A small image classifier, trained from scratch: 1.04M parameters.
Rows from block 6, named by matrix and row number. Rows with one number belong to one channel. Each number is 128 + 32 x the weight over its row's rms, rounded and kept within 0 to 255. All counts start at 0. After the name is the row's rms in percent of the matrix's.
# convs0: first 3x3 conv, stride 2 (model.blocks.6.convs.0.weight, 96x64x3x3), inputs 60-63, a 3x3 kernel for each
# convs1: second 3x3 conv (model.blocks.6.convs.1.weight, 96x96x3x3, transposed), outputs 54-62, a 3x3 kernel for each
convs0.31 103 [100  81 114 112 123 150 129 160 133  66 111  97  63  84 124 146 126 179 135 155 133 122 144 186 136 171 176  80 141 168 114 154 194 147 189 199]
convs1.31 108 [151 122 145 168  88  99 187 145  77 139 128 120 155 156 127 148 113 154  88 137 125 117 121 164  84  92 155 164 133  68 111 133  80 100 134  79 104  99 141 101  76 103 125  85 116 116 117  95 105  90  92 123 145 128  67  82 102  58 108 104   9 121 139  98 142 152 140 105 152 171 166 150  83 146  57  89 149 128 110  99  78]
convs0.32 096 [ 58  68  82 107 101  47 137 135 119 121 103  98 141 114 105 149 131 131 102  76  80 132  64  94 140 130 147 130 110 112 143 133 105 129 158 116]
convs1.32 097 [124 126 124  85 128 159 103  86 131 154 154 120 134 178 101 113 158 158  90  56  90 151 102 149 128 109 158 163 127 152 142 120  84 118 110 123 136 109 109 100  98 100 120 118 120 120 130  67 135 121 162  70 126 121  89 141  92  99 128 121 135 127 143 120 121 112  62 109 123  82 144 118  99 112  80 122  75  77 154  84 155]
convs0.33 098 [149 117 135 168 175 128 104 138 119 104 140 116 134 150 107 132  73 102 117 102  89 131  87 145 146  93 133  88 142 129  64 116 115 127 138 135]
convs1.33 096 [120 141 167 147 144 114  82 126 144 173 162 144 192 182 117 132 129 113 116 162 113 130 204 166 161 129 164 107 148 114  98 135 103  95 122   0 144 160 168 182 148 196 151 197 196 144 149 165 136 124 127 120 113 111  73  97  54  79  63  65  91  89 119  86  49  79  62  38  63  70  78  76  79  96  98 109 138 180 144 176 126]
convs0.34 101 [123 117 120 132  71 118 144 104 112 143 142 164  74  92  79  93  90 121 113  75 113 113 148 160 122 138 126  91  71  79  93 124 119  99 146 123]
convs1.34 096 [124  89 110 163 134 178 161 119 179 161 156 157 196 135 148 108  76 112 163 166 162 150 145 183 216 175 177  87 121 117  88 107 100  61 147 116 133 131 142 110 106 156 129 138 172 104 150 124 136 109  88 113 168  44  90 129 172 105 120 140  92  99 105 157 158 150 174 180 153  65 143 105 120  95  68 111 151 140 149 136 125]
convs0.35 097 [129 168 150 148 179 158 186 165 114 129 131 142 153 104  72 134  89  84 172 154 123 121 139 119 111 122 183 116 127  77 120  86  76 131  63 137]
convs1.35 097 [ 76  30 110 102  96 102 165 115 162 146 170 140 170 132 107  99  94  93  88 140  91  83 108  89 148 115 121 110 161  91 143 204  96 133  86 156 136 136 140 111 119 124 124 111 101 139 120 147 113 139 130 121 145 108 149 135 133 203 171 122 141 129 121 157 153 167 127 158 163 155 156 198 129 118 102 123 143 122 148 124 123]
convs0.36 091 [152 151 156 121 168 164 112 160 131 141 109 127 143 134  64 165  97  71 197 185 198 159 133 151 109 152 167 122 128 165 148  94 134 111 144 159]
convs1.36 098 [102 122  85 114 158 107 120 186 119 133 200 107 163 116 134 167 157  78 151 139 181 142  97 147 188 110 189  42 137 176 187 106 115 128 140  75 117  90  59 122  81  48 137  91  88 139 158  92 150 173 139 171 163  87 130 105 156 151 128 122 120  89 145  76 131 125 114 181  64 145 128  62 213 116 128 103  96  96 143 147 169]
convs0.37 099 [ 88 114 129 160 158 156 149 154 134 102  65  95 126 127 126 154 167 181 116 153 121 128  93 119 125 118 117 156 145 131 158 169 195 154 115 189]
convs1.37 098 [153 211 162 168 112 100 146  72  52 153 152 129 168 213 186 193 165 117 109 180 172 141 128 158 108 128 163 135 173 156 126 155 117  91 119 105 123 114  99 138  85  70 134 139 129 100 117 117 112 125 106 126 128 132 123 160 156  82  73 187 136 145 237  87 168 102 126 164 160 136 111 133 110 120 138 127 115  83 114 138 100]
convs0.38 091 [182  99 113 154 110  96 145  78 136 152 116 127 164 120 125  82 136 122 162  96 141 180 110 134 146 111 153 181 117 151  85  81 146 147  99 137]
convs1.38 098 [118 133 108 100  62 147  22  58 164  58 120 212  65 156 117 146 123 133 177 154 124 115  93 121  98 105 183 149  61 139 126 148 148 150 192 125 144 119 133 141 142 153 138 138 166  89  87 105 150 136 112  89 151  61 133  83 154 119  98 126 123 126  94 120  98  90 162 200 126 178 154  99 119  74 142  84  91 110 121 156 114]
convs0.39 093 [ 93 150  95  98 108  92  81 122 138 141 103 133 132 100  75 134 122 132 179 160 163 145 141 159 158 126 147 175 146 166 147  96 138 102 101 120]
convs1.39 102 [133 156 135  69 121 115 167 190 129 113 112  79  87 122 124 154 127 150 148  76  93 161 152 133 138 160 174  77 108 133 118 111  61 127 113 119 102  77  95 176 111 125 172 155 178 170 136 155  97 144 131 140 117 145 190 155 117 106 126 144  98  64 106  68 113 105 168 134 124 115  97  87 140 124 114 109 114  99 168 112 196]
convs0.40 105 [128 154 171 138  89 126 133 129 110  86 110 144 141 120 163 108  68 116 145 133 137 127 136 133 148 155 172 108 147 119 154  90 115  85  79 114]
convs1.40 105 [121 143 128 114 160 133 126 179 167 140 150 117  98 100  57 109 113  79  72  72  85  61 135  62 113 177 170 181 147 162 147 157 132 143 143 162 158 155 207 105 139 162  83 121 104 148 137 114 170 161 145 124  95 165 129 173 149 126 141 155 105  87 136 107 123 130  90 179 164  73  88 116 111 206 161 104 129 179 141 121 158]
convs0.41 120 [ 89 129 130 134  95  73 128  97  80 119 106  61 101 104 105 151 107 162 158 128 100 116  98  91 145  96 101 122 136 116 125 109 123 133 133 123]
convs1.41 098 [152 120 127  96 131 155 100 125 160 109  96 112  83  84 129  95 106 114 128 104 130 134 101 122 122 114 166 116 105 175 144  96 107 169  94 107 118  88  96 146 137  97 141 121  89 188 157 160 144 131  99 149 155 123 140 104 149 150 140 138 112 133 147 165 122 159 114 166 134 154 146 134  57  99  86 103 110  95  70  98  85]
convs0.42 102 [173 164 119 147 170 129 148 142 131 123  96  92 147  99  84 171 133 111 168 164 150 143 173 141 148 117 117 101 116 104 143  91  80 144 166  49]
convs1.42 100 [126 111 135  86  95 183 162 166 146 117 155  89 115 171 160  38 140  80 110 124 171 100 160 104 116 119 122 124 140  93 141 148 133  87  67  84 152 172 120 165 118 105 154 134 123 160 132 162 111 162 141 146 177 126 187 139 166 119 146 171  86  82 136 120 138 106 125 135 123 121 119 134 167 119 125 131 167 114  80 141 121]
convs0.43 095 [131 141  85 162 125  79 176 152 115 134 107 119  96 103  87 108  95 121 163  91  71 154 133 106 142 192 145  80 139 145 111 145 164 144 178 150]
convs1.43 106 [ 97 169 113 102 175 159 101  86 160 124 168 110 142 211 195  97 130 153 101 172 174 128  81 142 139 132 165  92 118 141 104 135 130  64 143 111 145 127 100 163  66  60 154 134 124 116  47 126 171 126  94 123  80 105 160 176 156 118  88 125 120  74 122 120 125  77 143 110 104  65  88  90  98 112  97 120 153 127 148 146 142]
convs0.44 101 [176 175 203 154 146 172 113 119 173 137 166 135 111 140 174 113 157 117 101 122 127  94  49 138  88 117 153 107 104 133 177 142 137 146 163 158]
convs1.44 101 [170 102 127 127 113  87 105 121  88 154 175  94 155 166 179 116 185 111  40  97  86 134  77 141 155  96 124 166 146 155 159 120 130 145 201 126 138 127 107 109 112  93 119  79  72   6  81 128 179 117  80 116 133  92 129 150 146 132  86 100 164  98 154 137 162 106 172 218 189 116 173 173 150 128 123 176 127 120 175 107 136]
convs0.45 099 [ 97 117 115 120 136 167 146 146 155 152 149 137 146 121 140 167 138 108 134 160 130 172 172 169 152 169 155 154 122  94 163 146 133 115 153 144]
convs1.45 103 [145  78 125 118 149 167 145 173 186  82  48  96 102  86 111 115 151  89  73 104  98  83 173 149 146 167 134 163 140 119 151 116  94 106 113 101 143 133 112 151 114 107 143 138 137 175 123 139 154 175 196 106 192  84 169 168 163 178 102 175 145 139 168  94  67  91  60  76 104  97  74  89 133 135 105 161 129 145 123 117 198]
convs0.46 092 [ 63 109  76 104 121 119  68 110 137 146 105  89  87  68  59 106 110  57 113 151 149 105 124 134 124 146 137 129 107 115 106  56 110 140  43  88]
convs1.46 099 [ 65 103  83 166 145  96 198 157 128  79  93 119 107  92 105  81 122  85 159 119 148 116 121 119 155 142 167 104  95 131 145 101 141 152 100  92 169 151 176 160 120 137 130 118 182 137  97 143 145 128 135 143 154 117 141 118 116 160 127 130  96 157  70  82 166 113 163 157 144 167 177 193 125 145 202 108 164 178 203 126 167]
convs0.47 089 [117 128 111 120 163 180 121 188 168 162 135  51 158 145  81 140 103 101 159 219 152 200 215 158 162 119 123 200 125 108 184 129 132 165 112 170]
convs1.47 096 [113 127 135  95 134 127 156 144 153 167  74 166 159 139 110 129 144  59 140 156 139 147 128 157 165 135 164 156 204 214 168 226 106 150 104  96 168 178  97 181 141 105 138 102  44 153 136  85 140 117 145 127 131 160 116 124 179 118 108 139 141 143 134  99 180 151 101 133 157 149 109 143 124 103 152 168 128 144 192 132 123]
convs0.48 088 [173 137 112 135 129 139 121 142 145  53  77 106 103 105  71  55 116 116 145  55  88 119  73  94 146 123 127 130 140 101 149 129 113 146 126  99]
convs1.48 096 [106  77 109 123 119  85 176 144 145 166 131  86 127 175 110  85 162  90 129 138 101 123 127 149  95 125 112 118 151 187 130 110 192 114 124 151 144 146 167 153 137 148 179 135 185 153 133 106 117  97 122  96 118 133 151 132 110 134  92  43  80  39  51 161 165 155 182 168 176 181 183 155 163 164 139 161 137 108 185 170 141]
convs0.49 100 [115 109 124 153 110 104 151 114 104 107 142 100 105  79  99 120  85 101 129 114 106 111  98 120 117 136 106 165 135 179 140 190 139 133 150 181]
convs1.49 106 [113 149  76 112  84 109 149 136 144 130  92 132 112 102 121 164  88  78 208 158 189 106 103 138  88  91 137 126  86 137 135 154 120 107 113 124  68  67  69 136 134 144 129 180 185  95  76  15 120  84  92 114  58  80 136 109 158 129 136 117 141 141 132 170 104 146 141 149 153 156 178 178 110 150 136 142 168 161 182 189 168]
convs0.50 100 [139  54  91  56  56  83  99 120 120 196 170 166 181 172 119 129 109  69 184 155 149 159 142 137 146 109 122 160 130 148 153 129 170 150 156 142]
convs1.50 103 [204  91 114 162 117  86 116  94 112 138 119 102  80 100 100  99  82  94 151 146 134 164 141 142 130 159 156 150 157 129 122 148 161 128 171 133 190 136 112 169 133 130 142 137 115 157 104 149 125 168 169 121 109 105 199 172 184 133 107 127 136 106 175 134  87 142 113 107 153 110 151 196 163 151 152 113 156 165 101 165 151]
convs0.51 105 [155 166 141 178 152  82 111 131  53 145 121 151 155 101  92 116 114 117 157 165  64 150 125 112 148 141 115 119 146 162 141 152 128  98 122 127]
convs1.51 097 [114 138 153  93  99 120  98 156 161 165 108 182 128 138 179 121 115  94 152 114 145 129  98 101 172 119  88 108 118 138  97 136 162  97 157 189 189 138 107 192 144 102 197 126  52 133 192 163 169 125 115 178 123 150 147 114 120 138 165 117 112 122 126 203 172 178 139 138 149 158 180  88  58 103  54 171 124  42  71  77 130]
convs0.52 110 [ 78 135 134 139  84 111 119 107 110 153 129 171 193 169 149 132 127 117 100  68  87  86 102  66 101  82  61 166 137 162 153 113 127 187 176 128]
convs1.52 104 [ 74 138 151  74 136 163 100 109 123 139 118 126 114 159 120 112 120 123 117 101 108 155 132 109 150 115  72 143 123 141  96 146 152 169 108 136 146 165 161 123 144 148  95 130 118 125 142 103  71 174 133  83  94  87 134 124 154 143 130 138 150 150  92 155 132  84 166 158 178 162 183 134 151 148 102 115 119 153 138 125 145]
convs0.53 103 [109 120  96 142 170 153 131 165 166 123 122 133 163 135 153 141 134 108 110 166 166 142 152 184 148 141 159 134 136 119 140 153 124 162 173 120]
convs1.53 098 [ 95 128 115 145 180 130  71  81 138 111  64 167  94 179 143 121  97 146 153 187 149 166 154 145 183 151 187 126 118 109  92  85 101  75 108 143 117 134 136 125 160 127 158 134 154 142 134 144 149 120 153 132 168  99 117  87  93  83  64  80 155  73 108 129  49  92  98 131 102 137 177 118 122 108 154 105  83 126 116 146 138]
convs0.54 104 [159 187 101 185 138 111 193 158 123  89 167 154  71  71  94 112 139 121  70 126  60 154 178 115 198 192 181 158 129 171 117 142 165 120 142 129]
convs1.54 102 [ 83 145  82  85 107  72 102 142  74 149 160 105 177 161 123 129 186 128 119 107 112  88  91 131 130 125 132  80 139 101 110 144 113 135  83 100 169 137 123 158 166 127 167 153 113 115 145 130 118 111 133 134 118 162 125 170 116  76 128  94 112  58  80 173 147 114 113 123 124 124 148 119 123  69 142 127 117 157 111 162 142]
convs0.55 105 [138  92  88 156 115  73 102 129  95 142 137 129 145 167 157 112 145 144  77  88 107  91  65  87 111 103  99 106 133 127  87 110  85  89 105 135]
convs1.55 100 [134 129 103 174 178 111 149 154 189 113 117 123 100 152 102 102 104 100 131 138 105 122  48 108 126 112 120  77 156 105 147 185 155  77 140 175  64 108 154  35 141 160 103 117 193 126 112 122 159 194 150 134 148 145  57  59 109  96 137 143  99 117 131 163 163 140  96  90 118 137 161 161  98 122  97 129 113 108 111 145  82]
convs0.56 111 [124 128 113  89  94 131 103  80 158 113  96  72  76  65 100 118  73 126 169 197 211  88 166 180  51 124 163 115 142 170 105  68 142  76 103 136]
convs1.56 102 [134 126  88 142 150 135 147 168 215 106 143  66 125 128  62 107 132  90 126 127 159 124 101 121 143 124 133  86 195 161  78 175 140 128  83 132 121  79  65 162 132 124 169 130 161 110 116 121 148 142 129  76  64  86  76 104 132 134 151 145 114 122 101 118 161 149 129 113 151 103 143 137 128 182 188 123 122 140 106 150 149]
convs0.57 099 [ 79  96 122 113 125 149 127 166 133 131 116 145 102 139 120 114 118 134 149 128 130 117 154 162 146 146 130  30 110  69  66  75  93  61  95  75]
convs1.57 105 [189 159 176 156 127 152 187 161 151 173 135 161 169 119 145 171 152 162  62  68  71  73 130  89  56 124 115 106 141 130  94  98 158 141 161 165  80  95 102  91 115 133 109 126 114 145 140 162 155 124 133 156 148 133  61  87  96 116 115 148 117 116 120 167 109 181 124  84 116 128 139 177  36  75  94  98  76 150 110 107 153]