From a checkpoint of a small image classifier: activation relu.
Rows from block 6 of a small image classifier, named by matrix and row number. Rows with one number belong to one channel. Each number is 500 + 40 x the weight over its row's rms, rounded and kept within 0 to 999. All counts start at 0. Numbers have three digits each.
After each channel's rows are labels from the 100 images, of 14848, where the channel reaches its highest value: "strongest on" is what is common among them. Only what is clearly more common there than usual is listed. The data: microscope photos of single blood and bone marrow cells. In brackets: how many of the 100, against the usual share in percent.
# convs0: first 3x3 conv, stride 2 (model.blocks.6.convs.0.weight, 96x64x3x3, each kernel summed), inputs 0-63
# convs1: second 3x3 conv (model.blocks.6.convs.1.weight, 96x96x3x3, transposed, each kernel summed), outputs 0-95

convs0.94:487462561477519517429437506560518461513472491462535476512450471507482491570569538506523562417576510501558589493553476418531458478529467549512544491500520478473533462500461439453499533526504517
convs1.94:547457484484563335549523489470536559544488504524571551515529515477520534503508488480511452515362515473488486501519475498535514444471481529491493466440528537510489454467529514541421538528530468501513554537518524540417528523491563484535507511502544508497527481485460589477507476515509443548
strongest on: cell type: lymphocyte (79 vs 15.2)

convs0.27:463490484437441451489487522499547528398542491565501542486530558427481452450473501501528421548403507518570496558474539466438535523513521512500515504573475488491477486474506547518508562537510501
convs1.27:562474468512511543426432566590525423493511560467479429432480565508432463474520522495507518493494499476459480455514422541525478514468487492535522472514536453493506502591390563417495498531500503546506487500511501480452444483489518505495557511488497510494526556534548477516507580441434494513
strongest on: smear: peripheral blood (84 vs 16.2); cell type: lymphocyte (36 vs 15.2)

convs0.72:499471503547482540522428508613531517450588491468524499495514454485499496488471472517528540458484469499525469493503562506436519445475503452575521414526498490462435467519480570501432476496435559
convs1.72:507508531436469490538523435514465531520468448480479475517520414441467519435437452471502484527578440606516488523527441451526552505535401537490527514572470534459448443527462469432542525486507512459601532501499465434503510486560513492553461479515515448516537482493506495543473486512492504461
strongest on: cell type: promyelocyte (32 vs 6.4); cell type: myelocyte (26 vs 4)

convs0.70:494482467520512490488512450414438485518507511472505514443498460477533466494505539449500556563543439521462574496476511472610488421527460496530562475469498523515472532562462544396529506489544477
convs1.70:554486464504503588481486478522491514573548581411600518505511505532450479428541516441566465497538492506429472500480536456501487526500516477557475503516458456477515474492517448584475535514530434483501574488513478553538536471625541501527514532550499437547476521493535471522457502507517479483
strongest on: smear: peripheral blood (60 vs 16.2); cell type: erythroblast (55 vs 14.3)

convs0.77:502548507511448459441568444484482517439464493458507503431509559495585512454494532524501525479490444516477567564532515564543544433548506520476529439467533536553479472464452580499493482441495474
convs1.77:519450501533556542526545532478523467550499435536436456510536469564541512465547493554453553433565558538495493554514546560490423495504513514520491495464443534582483466438440463577477536549501528495484567462507467555480541479604440454520500498548513519516459507526494496478526465506548544512
strongest on: cell type: eosinophil (43 vs 4.2); smear: peripheral blood (38 vs 16.2)

convs0.92:518450522451475587519507490523586457469463517513455467515617451511482469470540478463535487597467462499482506431490548463483523518461435522419497533468534444470525471525472476501465498498539525
convs1.92:523538508522548532502504477569453501526520545430484489555525482492512504496464534532532477467475455503518469422448543498439465415542463438546508590444502479447515467559473440501509497487533524474526543470450491447516577504562504479539496484559483506514527401471500398518532489416458547490
strongest on: cell type: lymphocyte (52 vs 15.2); smear: peripheral blood (47 vs 16.2); cell type: erythroblast (41 vs 14.3)

convs0.18:508436528474515499460501554502564517415532510512572584442514510475498458557448556525521502479514480455490485500512575490454391435475464463503481466473518484569494439526554493499514488509560470
convs1.18:568517523438470537471483513479492548479514487513420481524564489457519531482408452526546467515581469534471532567531527498537559459639448514461645485504487526558485521451467540456518456574549526528520482457492517537515548516492460516514515485496504482487479499476511489485506495515556516497
strongest on: smear: peripheral blood (59 vs 16.2); cell type: lymphocyte (41 vs 15.2)

convs0.16:509458531425505500536459564500515505456489473533504516490534513480448428534486571526507491458476527512467424526512547510463537547477600474453537458487528459540500420479446501462610451496500529
convs1.16:519517486521510504521490538494507524450401532543484486519524504529435553518442520442539437511406501446540515433448565485555522428545437516509486496422519477403453542459522531520607465521476522463523475484508444449446497524523481475546502482502491464470583481481521528545477484473459475476
strongest on: smear: peripheral blood (99 vs 16.2); cell type: lymphocyte (84 vs 15.2)

convs0.42:539476536489514521563496511529526432456488582491438542478510535478531482498479487424500481498510469445525453502441537488511522464618412535510494464502524385515470488502538490436477535481535467
convs1.42:412494451470556598504522577512500438430465528489557474486509513483487465489560463483504594549504507467407515521521518447460486501528486502478567475613479470487516515477493464524544521492504498496524530505492432532485492585509483529521516516477542505383466528529545516489468558488545536538
strongest on: smear: peripheral blood (66 vs 16.2); cell type: lymphocyte (39 vs 15.2)

convs0.71:514372516500528470493520535496484513547501558483506411518536511456456473523501525483433533452498455449550474523464532489520459502520436566445517432530458511550503506402487488552516525530544530
convs1.71:467507475537494485492529550532492533550550425600554515469521552452485476503492460465530502544457467509551457518451526519457515440478522493520482512484497518439599608499537516509588527435531462464507555473521506540443428496521483538461521488461500540433520505509480477461432519566452465554
strongest on: cell type: lymphocyte (76 vs 15.2); smear: peripheral blood (69 vs 16.2)

convs0.49:530592478551576496481555515464495444515503486427495508469521473506537536449535513483478465533508463459555538551470494564535533447485454484564539454447452512521431516474492447427449486456476553
convs1.49:502495530500514590436474516494453512453490508452498495541551542515486472416506565481492448462554483534485449523508586566474469498503512512535485572486472449439455479465518486489388512559568536506565582509512475475540520511600527513534521540562485504515449472499509509474505441553513490440
strongest on: cell type: artefact (50 vs 9.8)

convs0.88:474490455564477459506444486495487462526516417576499521568503456453560509423550492505493409520555504495498476468519474454495506517387503596513559547500479534500537511472503517526501477448482486
convs1.88:393537479567496554431492496537517420524473553483445474514476484466521479486566447523554532548542454474484470514548473453509456532413555427476459461539512470473503460498519459556480451475435537510529432514495553533486510493493524471488452444423528471510465516461498528530433511472455478434
strongest on: cell type: blast (25 vs 6.1)

convs0.13:527509522476504458493514478532506480542541437445502490470463487489516534439451456558496550491543505552559465499503541516574459462436472501513575452521483569564475365540489529505523548508520469
convs1.13:549499482568541488485541545501526510566483468465541450472560529551474531478529533524553513508492549595525515502580507552544489536557478519482525471464543501473513508475520512585471550523580526435525534476587570506500539467567513483468538534465474544536496586483477500519574545576516499535
strongest on: cell type: erythroblast (41 vs 14.3)

convs0.78:440431511434511491468514510485549512482585493427580570498443446497507496528497535480432557501546528424551507573489546515503446486511525462450512457531526453449504523476461496433501517532505473
convs1.78:482478515438473513515494417517572553549441509514521546569486490415516532538483437443544517493515577502482505499525432532537515494497492501498474451486554501546481487508542560439540533457501561492529443473467475548473501539456525497443494450521470554451468572452481577562507589492518447454
strongest on: cell type: promyelocyte (45 vs 6.4)

convs0.48:561420542529481451542486415482554517505503489530504538485489497456482474458498471494499460487512491464462482501518487548499491485535487588549572522453565497482489458538646505531504518423460496
convs1.48:501476506502484493523538573481514463451459444528547442530558541527494489399541502474548486532510497526485561562473571559498522554605494502527537495505497514468418485496489526551484433578546516473553537555495542506439520556485511518506525523470469507545497587541536495400463497484532530470
strongest on: cell type: band neutrophil (29 vs 5.6)

convs0.8:429450606533529532512420494472575474508510470438526470519523521524534549491503487464466461506473522479500472459457541407475458569471560470452516443457479507561481468545509557504476507543510473
convs1.8:503509436537534440508440529498505528526445510623510479393528446468472522572494443536531492523498551546505494467533426427530541507446497537486475501461551520520492470528478568471597452408488538486439540512532512493469516485499467515488474504457486471469511523483461434533499489537479507576
strongest on: cell type: lymphocyte (48 vs 15.2)

convs0.62:494508483523507463474526496502436483523542534463516497602559419540468513481494575580548461505543566491577467523490514497499505513515519445521525501488483493538486575452473463409514456537419505
convs1.62:506537517506410446521504478434397578511500586510533455543551540501430426463560509459491507497528546481481421455444455476458518498431553496508504522536576470515470504433544532493488538414496446480501476504501435469490531509479477526490497478478454420530448486527497475500500533498480445491
strongest on: cell type: artefact (26 vs 9.8)

convs0.53:505518410457523521488398530474434541552560454442470472465483412522486529474536458498470516518462576525511530496506460505534527481535522462478498566468470463436472524432455558524469518511540520
convs1.53:448498555496518553436517493456478505628474432488554495517380397494487488480476564527453561516508419515502458430522461532479511525515538524498542490504503468515482485493570457520519436474488474531447441464456510503535497468476483516489473459432484499508490508528456517477496429567528533455
strongest on: cell type: erythroblast (96 vs 14.3)

convs0.93:501556480505515464473474517496551478543410523492433499573445538508499565518515545522509473451535525465476522565559414518548448466567564523502509470509490513467495551428488455489481531509410493
convs1.93:543521529451504421524519408481445523520528514493517513499526481462532529495544500522414501437416488493539467456498499523487462440499524452517537523441555509562481456531547435437431468531411415553471475495413452502551525453465495486496494464466452459499482486481496512510546427495476460541
strongest on: cell type: lymphocyte (34 vs 15.2); cell type: artefact (27 vs 9.8)

convs0.79:518600448481484478459494489532557527494495522538523486491488498459483500491493498533415482461464425453436576547472502517558489541541570525466505532566452570430493497465515557486439536508484451
convs1.79:461521469494485526464531498558487447522554458476470497471553527558525509460465562562460493514506522546481543505494480543529595484460528546447484565470524484471542521498498552491428479632471405516459532471435471518529463493528577498510482542509571480507457530504453504417458492476560492514
strongest on: cell type: erythroblast (39 vs 14.3)

convs0.19:538473492474481484476538518486528501509489438531531566469516445504503416480479465450497494415521531411475462500514475572550449443520464503452506549509593470485461448516565540509484542454552446
convs1.19:471514464451456543510484540441525458499417485507505408528569548457496479449520469502500453547530451487507590583538589528506501558594484517504548490471520604489473526498509495526529491564554487482511539513502587527450538571519425520493522520508514528488478517508478494423528496476505501496
strongest on: cell type: band neutrophil (69 vs 5.6)

convs0.5:521511496462525489483481466483456469502496510518546472471463541494463563426510442547612531469515445512525419520472533496529477574542504526508538475509526553487394431580440491540498513505502522
convs1.5:520567543542526382546511541412511501551490516522532472459484495548483513514502477532527531518411498527393454475489469518525483526535504529511495473563551418501464517467470583507454518542558541405466544473477536491501547512510543575523548535487435514518489509503553500445508536523469524515
strongest on: smear: peripheral blood (99 vs 16.2); cell type: lymphocyte (72 vs 15.2)

convs0.67:520477490464534462451496448468533542549540521485494450447506468510469454434444486441573494523476526510498479455472528507531466492538441512496465426545468433447465524550432563447451562527569484
convs1.67:535518480488460489533499423551486508562499433501555509460482514482564492530496542590386478440379516456493545491538537419548504491520439512463510596470566542545528492513444513471471513508498467472438513538475523523475451536500538471448554551502494521524481550493506494541530497479477464487
strongest on: cell type: plasma cell (34 vs 3.6)

convs0.41:467522506475484470464526490477459483501529492492494544452474540502531534506458497444490497462492416511457441537584489503443467555516558463640482466489492408504460506428481573474490467477480495
convs1.41:483478496493481427573541513532562474502489440572481506498483489487513491519448510510507548439503512612506437523524530503515497481536478466501514530499478541505441503461495493479527510525439556527483529535461532526522553408417504486447518407509479451641463441558520551529520482518456529485
strongest on: cell type: eosinophil (95 vs 4.2); smear: peripheral blood (63 vs 16.2)

convs0.14:544518536442496431469548579491435549516572527453473518427534438499504482448558526471544501476500512506489477598499500494542505446471500499511552409536500456548496446527522476454494459492508554
convs1.14:567491547477539499506504537487503546534529562585486458503563512517405492446559480463496429536461542533503473552451536499507526519551514511445544534486493574495489469441468521505496511565554539461538583512546492506402476494539496515519550513511516535480551532503466443526570568562556537502
strongest on: smear: peripheral blood (97 vs 16.2); cell type: monocyte (32 vs 3.4)

convs0.1:516532505534480529542462504543520419483383527531452418511493502509490433486493506511491501587540462520466535481489482545471465501506531504478585489449557496565530496514503548502548493509392543
convs1.1:478468496532510610466510461484534508508460560446448483489578498445487513513573571489533516487513441451512541501521506480503487480513467489536498491441546450554489426489568427548496452471444533562433463529427547552494548569569448439551434519517477519501505492482506469512540481492454483480
strongest on: cell type: lymphocyte (75 vs 15.2)

convs0.43:514496522483546483474508547497557385531583545454583520510519533508480504588489508480427507514507493481528543477496519494438536478473431410510487454437514489477421529448494458508492503462509522
convs1.43:431476469486501466420473420495513500484543593447473521564458494511503490510428480448549501509462500470427442489528494540543508530471485488445460460544492427435529503552523467477452496433497551503544471510521445539595454513478528448540454533535501532449452416532528543464521476523505528476
strongest on: cell type: myelocyte (40 vs 4)

convs0.90:457403488528467481473486532548609502494502579467532450520485539463562521476404474509443448502494445497565494569482497533503454518527490541463498465566487511528557469510552500494480495530449482
convs1.90:484512534433516479499449455535521516519501524493481584428537504493487484554505446475571458529422552571521522538553433484489559466458457491473485490541487553534568510515546521356450529460493512494500527491542524495437465525478489479490486536465480564455512560455474567499468528521483471569
strongest on: cell type: lymphocyte (83 vs 15.2)

convs0.68:451498509469504482474480542515516529487490500489529564528516529500487457459563544518520426463571490508463471440490543449538537492447486561481524464545464380561470502529542375490505538522511500
convs1.68:535493445519500484556545478543538481388473435546516537476584532516518509448500495520560513566462488495525480438479543462514502522481574521540557454466514539459513508477431457535502479458571555528448548536528443532482425543504464545472573484554483494507474535509561574516517561495493471532
strongest on: smear: peripheral blood (78 vs 16.2); cell type: lymphocyte (56 vs 15.2)

convs0.31:522506454510400511406537418473540512473510451535521508447544563453506459554462466479501446461492505485537483520544537448485475461527488454529489599468531487525526479501483470512575488464548554
convs1.31:483513523474469470547460464447476447469476502442437523518456459506489427507514484494468511466537475461451511502546440432413488482430450437451488499510501467484497508522483462449464409531447493470449448464470449461489451436445420469429472483498467463461556500479476471525474514423462518429
strongest on: cell type: segmented neutrophil (40 vs 20)

convs0.32:361526498461489540496516527538486503525455567471513508490482467528542523413497464448523504483477498562500559484478487514477555475485546476492445548505459404449476565488554541518465439488462497
convs1.32:412529467465475481503438415470459441507485487503496458534542555449480446512515575513489513497489573526511500469542471478489564503471501487531520487554542512519498480528472497467476482462454467531496499511533461457473404456433584385552468413536504473454458566449486497520496555534500542519
strongest on: cell type: lymphocyte (45 vs 15.2)